Weights of a small contrastive image-text model.
Training: soap at rate 0.0029, 11900 steps, batches of 256.
Data: trained on photos of plants and fungi (iNaturalist), 45211 training examples, 67.4 epochs.
Rows from block 8 of the image encoder of a small contrastive image-text model, named by matrix and row number. Rows with one number belong to one neuron. Each number is 500 + 40 x the weight over its row's rms, rounded and kept within 0 to 999. All counts start at 0. Numbers have three digits each.
After each neuron's rows are labels from the 100 images, of 14848, where the neuron reaches its highest value: "responds to" is what is common among them. Only what is clearly more common there than usual is listed. The data: photos of plants and fungi (iNaturalist).
# fc1: MLP up (encoder.blocks.8.mlp.fc1.weight, 1024x256), inputs 156-207
# fc2: MLP down (encoder.blocks.8.mlp.fc2.weight, 256x1024, transposed), outputs 156-207

fc1.194:481542516476476477543528492531587458558398567507485515422510444437475517507504473536541518481460447463529548457489438535510544446535547460534569491527447594
fc2.194:460559495465525510523605512485558438473499510516469557500476441421507524464478461543516422524521490515573500489490499465438541470477502476534482465419460478
responds to: order Caryophyllales

fc1.468:545489493528482526437516434525486542521531533549467546593434478492460507488424554461530492495485561515543495482418509520509488497460544607488607501535494519
fc2.468:519514513508540449554508575553498447521476474448460539528506521493456449558459482562534494490532518552529490435537518504519516488508462466436530529506570495
responds to: class Liliopsida

fc1.560:483487457542514535525565585594550474508563499489471523433507492497552497506507469485441477452486475511474503461472528537500537412450482548483507492463520536
fc2.560:577535505525508543506471528503491500492510388466483503549462518478573533619457529528461463470494469546512507471535535576489497513472525573437473446498489517
responds to: order Asterales

fc1.669:509511450509462501463487498493513504488486519570493508531528441598475560498550469502505539496476547539548506496494440564566432446398454488448454510531530472
fc2.669:480509446559513502458486548515471543552432490541501492512540453480471480533546444437504393498547446524568548454523494536500437510482522426465516473479472461
responds to: class Liliopsida

fc1.587:504466478442482498530447498547438512610465433501476449517522450551481513496515537481436471493478455439540526548496458574457596544493483406470402484581444492
fc2.587:518497547497492470495566592489476461533484538524505504524488502512551543492530533544528538464466553494482567576502584471537511444629459547441478563542533412
responds to: order Asterales; family: Asteraceae

fc1.140:461424578553379465448457463493503494503547494519482471474481497518526502483506462481482575590497535526464516405528519491457489493490450518537564483439474477
fc2.140:500526437504546528526540510500478530461531549501571445521537561487522467453424475519514554563490550487487447439479570480539507494550466579536483452491499481
responds to: order Asterales; family: Asteraceae

fc1.315:517456503518523511532506510493509509502538480532503503533515539549383559619505474423504490480502476522451489475470492472445442515525567447455565512570555443
fc2.315:547506484463502466540503541505507533562520563551427478503504434526410510499485601542538499517563457493469483527522509506514530481451552561420429533478487512
responds to: class Liliopsida

fc1.131:443480532555482460538487483513469406460479433536479468514548501459533508476475435499490508483464469486520532525546587431463471521509527482480488513443452544
fc2.131:421471544482540502473490541526521473558415541549470536459494511459509534559496507479475534533554485484511471464512476480527506434508531519503476509548556465
responds to: order Caryophyllales

fc1.156:483458431493483555486482456535512496484497468502519481476561400464488444517498558501471477476464493506514518583497474481407427537483555518530515457464462487
fc2.156:473530394527611505444508508538430537460501504556465538499472508467600479490500507504478545471559520493507480485560536510493491505552432524460518466534472496
responds to: class Polypodiopsida; text has "fern"; order Polypodiales