From a checkpoint of a small contrastive image-text model.
Training: soap at rate 0.0029, 11900 steps, batches of 256.
Rows from block 8 of the image encoder of a small contrastive image-text model, named by matrix and row number. Rows with one number belong to one neuron. Each number is 128 + 24 x the weight over its row's rms, rounded and kept within 0 to 255. All counts start at 0. Numbers have three digits each. After the name is the row's rms in percent of the matrix's.
After each neuron's rows are labels from the 100 images, of 14848, where the neuron reaches its highest value: "responds to" is what is common among them. Only what is clearly more common there than usual is listed. The data: photos of plants and fungi (iNaturalist).
# fc1: MLP up (encoder.blocks.8.mlp.fc1.weight, 1024x256), inputs 208-255
# fc2: MLP down (encoder.blocks.8.mlp.fc2.weight, 256x1024, transposed), outputs 208-255

fc1.194 096:145142128117080096109101099108123083100112108134109122156155092140133121092117115132128120193145124127160166138114124158137091106105179132128151
fc2.194 101:124136132130121156113099148137153104105144124117151139163174181131151161159123169159107089151112149103100109132117145130103139122113125133121117
responds to: order Caryophyllales

fc1.669 101:164127087126125094139105159175144130128128122130121139151140109119159085077093125130089166141157161114153135092131123100128100143124119075099124
fc2.669 103:145159107119151095083113127156120158144102159148126143137113115090124148122079134139155136089116142106083141130152166166101079167128120184107113
responds to: class Liliopsida

fc1.315 098:127106091132143149124179088069112108124120118138131107074075148090083131137136097136118146123120137150119094122157081135127176119130162137120125
fc2.315 099:143154127124142142144112126094123113095140137146142093107091122139114124096101111119109105111094129089099107135124126091132118136103128097113146
responds to: class Liliopsida

fc1.587 101:123134113149129130153128123152164114095102107182152091147173121128142120127122143101152146118126159117132071111143130091118089123151154106126134
fc2.587 099:161106140177164117124125160128131143160137128143128134191119143150118120103150072150109100159118124108100145154158123101123139132116110150150127
responds to: order Asterales; family: Asteraceae

fc1.140 102:140154127166141071166101156115159096120152101089104134179146140167129134149141135147146115090153135135159157149100105152149118158099089150125160
fc2.140 103:119076128131111116129125149122144086101156137169128100116135080125118138130087092140141093094111149146110103114124120131114143125090128131136142
responds to: order Asterales; family: Asteraceae

fc1.560 104:112144164131119134200097094096121126135149117127151103129155101111135188115120134147147118112148114142136131185125139154150162130109167135090133
fc2.560 105:131100150113157128130146133140107133160138116143152098128090103175113115119112129116154123102156122105130153120108120107092130108130095126112134
responds to: order Asterales

fc1.156 097:073136146166127122101086134134141153137129169160130141136127163128142155134191139191098108117113123139129130120125137120116100111129126152122147
fc2.156 100:142129109140088114111108117165120124118118097113142139093138140146115104121140117166143148164123157143170149159113143095099116139132103154115094
responds to: class Polypodiopsida; text has "fern"; order Polypodiales

fc1.468 098:138119112106140135075117147090114126125137131155159110127127137126124121127098084124149131069096138141133133120130096115176173147150133093142115
fc2.468 093:119114163096154081123144107088132133141146139083136149108135153149122155116118102133159104122112126136125098111176095164131135101162148099126111
responds to: class Liliopsida

fc1.131 099:153141130162098092138121131116142115183134110106148125128127108117100155157099147100090130135130156117127102127154152112101127183109132102165153
fc2.131 098:134160152164132096144117093152129114095108110086099105156183161163151136096126135115099122141102106144119118135144137131104173102114133139152117
responds to: order Caryophyllales