config.yaml
model: "contrastive image-text model"
dataset: "photos of plants and fungi (iNaturalist)"
train_examples: 45211
image_size: 64
crop_scale_min: 1
horizontal_flip: true
tokenizer: "word"
vocab_size: 1482
loss: "sigmoid"
embed_dim: 128
encoder_arch: "mlp_mixer"
encoder_norm: "layernorm"
encoder_norm_position: "pre"
encoder_activation: "gelu"
encoder_mlp_ratio: 4
encoder_parallel_block: false
encoder_inner_norm: false
encoder_patch_size: [8, 8]
encoder_conv_stem: true
encoder_layers: 14
encoder_width: 256
text_encoder_causal: true
text_encoder_width: 256
text_encoder_layers: 6
text_encoder_norm: "layernorm"
text_encoder_norm_position: "pre"
text_encoder_activation: "geglu"
text_encoder_mlp_ratio: 2
text_encoder_head_dim: 32
text_encoder_fused_qkv: true
text_encoder_bias: "all"
text_encoder_qk_norm: false
text_encoder_parallel_block: false
text_encoder_inner_norm: false
text_encoder_positions: "rope"
init: "torch_default"
residual_init: "none"
optimizer: "soap"
beta2: 0.95
lr: 0.0029
beta1: 0.9
shampoo_beta: 0.95
eps: 1e-08
precondition_frequency: 10
max_precond_dim: 1536
one_sided: true
adamw_lr_other_params: 0.0012
steps: 11900
batch_size: 256
epochs: 67.4
lr_schedule: "cosine"
final_lr_fraction: 0.1
warmup_steps: 350
weight_decay: 0.08
adamw_weight_decay_other_params: 0.05
Rows from block 10 of the image encoder of a small contrastive image-text model, named by matrix and row number. Rows with one number belong to one neuron. Each number is 128 + 24 x the weight over its row's rms, rounded and kept within 0 to 255. All counts start at 0. Numbers have three digits each.
After each neuron's rows are labels from the 100 images, of 14848, where the neuron reaches its highest value: "strongest on" is what is common among them; "peak at" is the part of the image that holds the peak. Only what is clearly more common there than usual is listed. The data: photos of plants and fungi (iNaturalist). In brackets: how many of the 100, against the usual share in percent.
# fc1: MLP up (encoder.blocks.10.mlp.fc1.weight, 1024x256), inputs 0-85
# fc2: MLP down (encoder.blocks.10.mlp.fc2.weight, 256x1024, transposed), outputs 0-85

fc1.122:111142139148082083103114162146101143114118158109129163106174133152130165094119077154126143119152127150143105118131106133134175129108148169108156143137146110104174165090123112078137136126174134147138103120119125184153127135142142129120103109135132097171184128
fc2.122:110136155128109133123145115135162142104105140125152171108209138102146132156127132128063171128098152123126151097147120120134149126130095104108168109130094124123120124110138131100101165153125116130151092122182128136138143131112154140144110109166149096161146114
strongest on: order Caryophyllales (26 vs 8.2)
peak at: bottom left (33 vs 14.1)

fc1.400:110106114127129124091132107176156136133113104146147186154138147111140124150127158131089115104111111132118143127123134100157190110152129108161157151106170151115133130084135132171148116125131114159113140124076130072087124132103152142137115111122095123112138132
fc2.400:135153121146116155108122143152082139136140097137108132172134128114141091136110154126112114128135084158145101144174118121144158096081123125154147157123166161126100139122128108113101153124103137158113132165163153133111070172148108114118124135140096110094114070
strongest on: family: Cactaceae (52 vs 3.3); family: Asparagaceae (42 vs 2.6); text has "yucca" (39 vs 1); text has "cactus" (35 vs 2.1)
peak at: top left (40 vs 14.1)

fc1.262:093133131088120124117138132069151116168150074094121136130074089140170111139135117144119123121131090166126154146115129111138171110118124121101142138130103104112121089114104118119106128104121115111185109143172103158118107119105173100139152081111124113133132105
fc2.262:114137131153157103142100131110092156125128138130144125120090145147145090092149125135127142126140095135129118158106136190166135201116125144169125135133140138106131143112127135100164075116092149132133098079164126113117132131161125125118096152139129138103151151
strongest on: order Caryophyllales (30 vs 8.2); family: Cactaceae (28 vs 3.3)
peak at: bottom right (40 vs 14.1); bottom centre (25 vs 9.4)

fc1.180:158127126114080127166120156134138181123099096080091140112113130154112119122097090102106078129113099097102135155097150146118143098152100104121141150093092110103117156163143095126155111137153114132144110116130117088113144178085120119141105134141110119130145126
fc2.180:140152132130160194133103135144136104166143097110093142130126134125129093143125097125074103156139126121072108113112161133155171095130123132116068121108098106140103123169121093097145125134062070131094125149111136120059103109160149156134155143142104111149145121
strongest on: order Caryophyllales (38 vs 8.2); family: Cactaceae (33 vs 3.3)
peak at: bottom left (34 vs 14.1)

fc1.421:088165126102166130109134128141138147122097104072148124125109104153204107112151128189149095168104142144090130139083131156128105093126120154125120150136089161167094091133197151161101147117118151126167142130100156122134108156110176067138123118152147138130129158
fc2.421:140139150101106153114097154150148136100122133161113134097068092103143143180092137145168134086096138183126142128122157131096152157130142105131183123153157157121151129138143106140068155119131096108092130119126092140131125148105124089150132149087164131158142111
strongest on: order Caryophyllales (25 vs 8.2)
peak at: bottom right (38 vs 14.1)

fc1.6:106160113148156111133139090131147118126141152104140115112099141118116114115141134133096122132117087115130152122106115116097133147149157116100135120120066121109086103133124108075148092113179120159148122145128094100128131158165114098127124143122105138138150145
fc2.6:128138132123134097109119121126105105119126110157116125149158137153159149127091151106138180119143107118107144122106150139155102112150105141131153070164150160109137138124125148146117125130135058150102111129177113115133167120151148127111135129132101107143128172
strongest on: order Asterales (28 vs 11.2); family: Asteraceae (27 vs 10.8)
peak at: bottom left (35 vs 14.1)

fc1.340:214147159070157116121126156114130154146120103126090120132167131136161145145101137095127133139133116157121189146126145092095081172151108128121126159148130128138122123113107128146131166101106142140119115174099161140115143144143107125111159101106115155102108117
fc2.340:128146109137125157170089136101137124128123151142156098183120141168082155145134075135149161102108110166137100099158148097111135146127092156154104161145124138154132165137101142125128116140102097125147110131148152103130152143129144156126134105114144161144167133
strongest on: order Caryophyllales (28 vs 8.2)
peak at: bottom left (57 vs 14.1)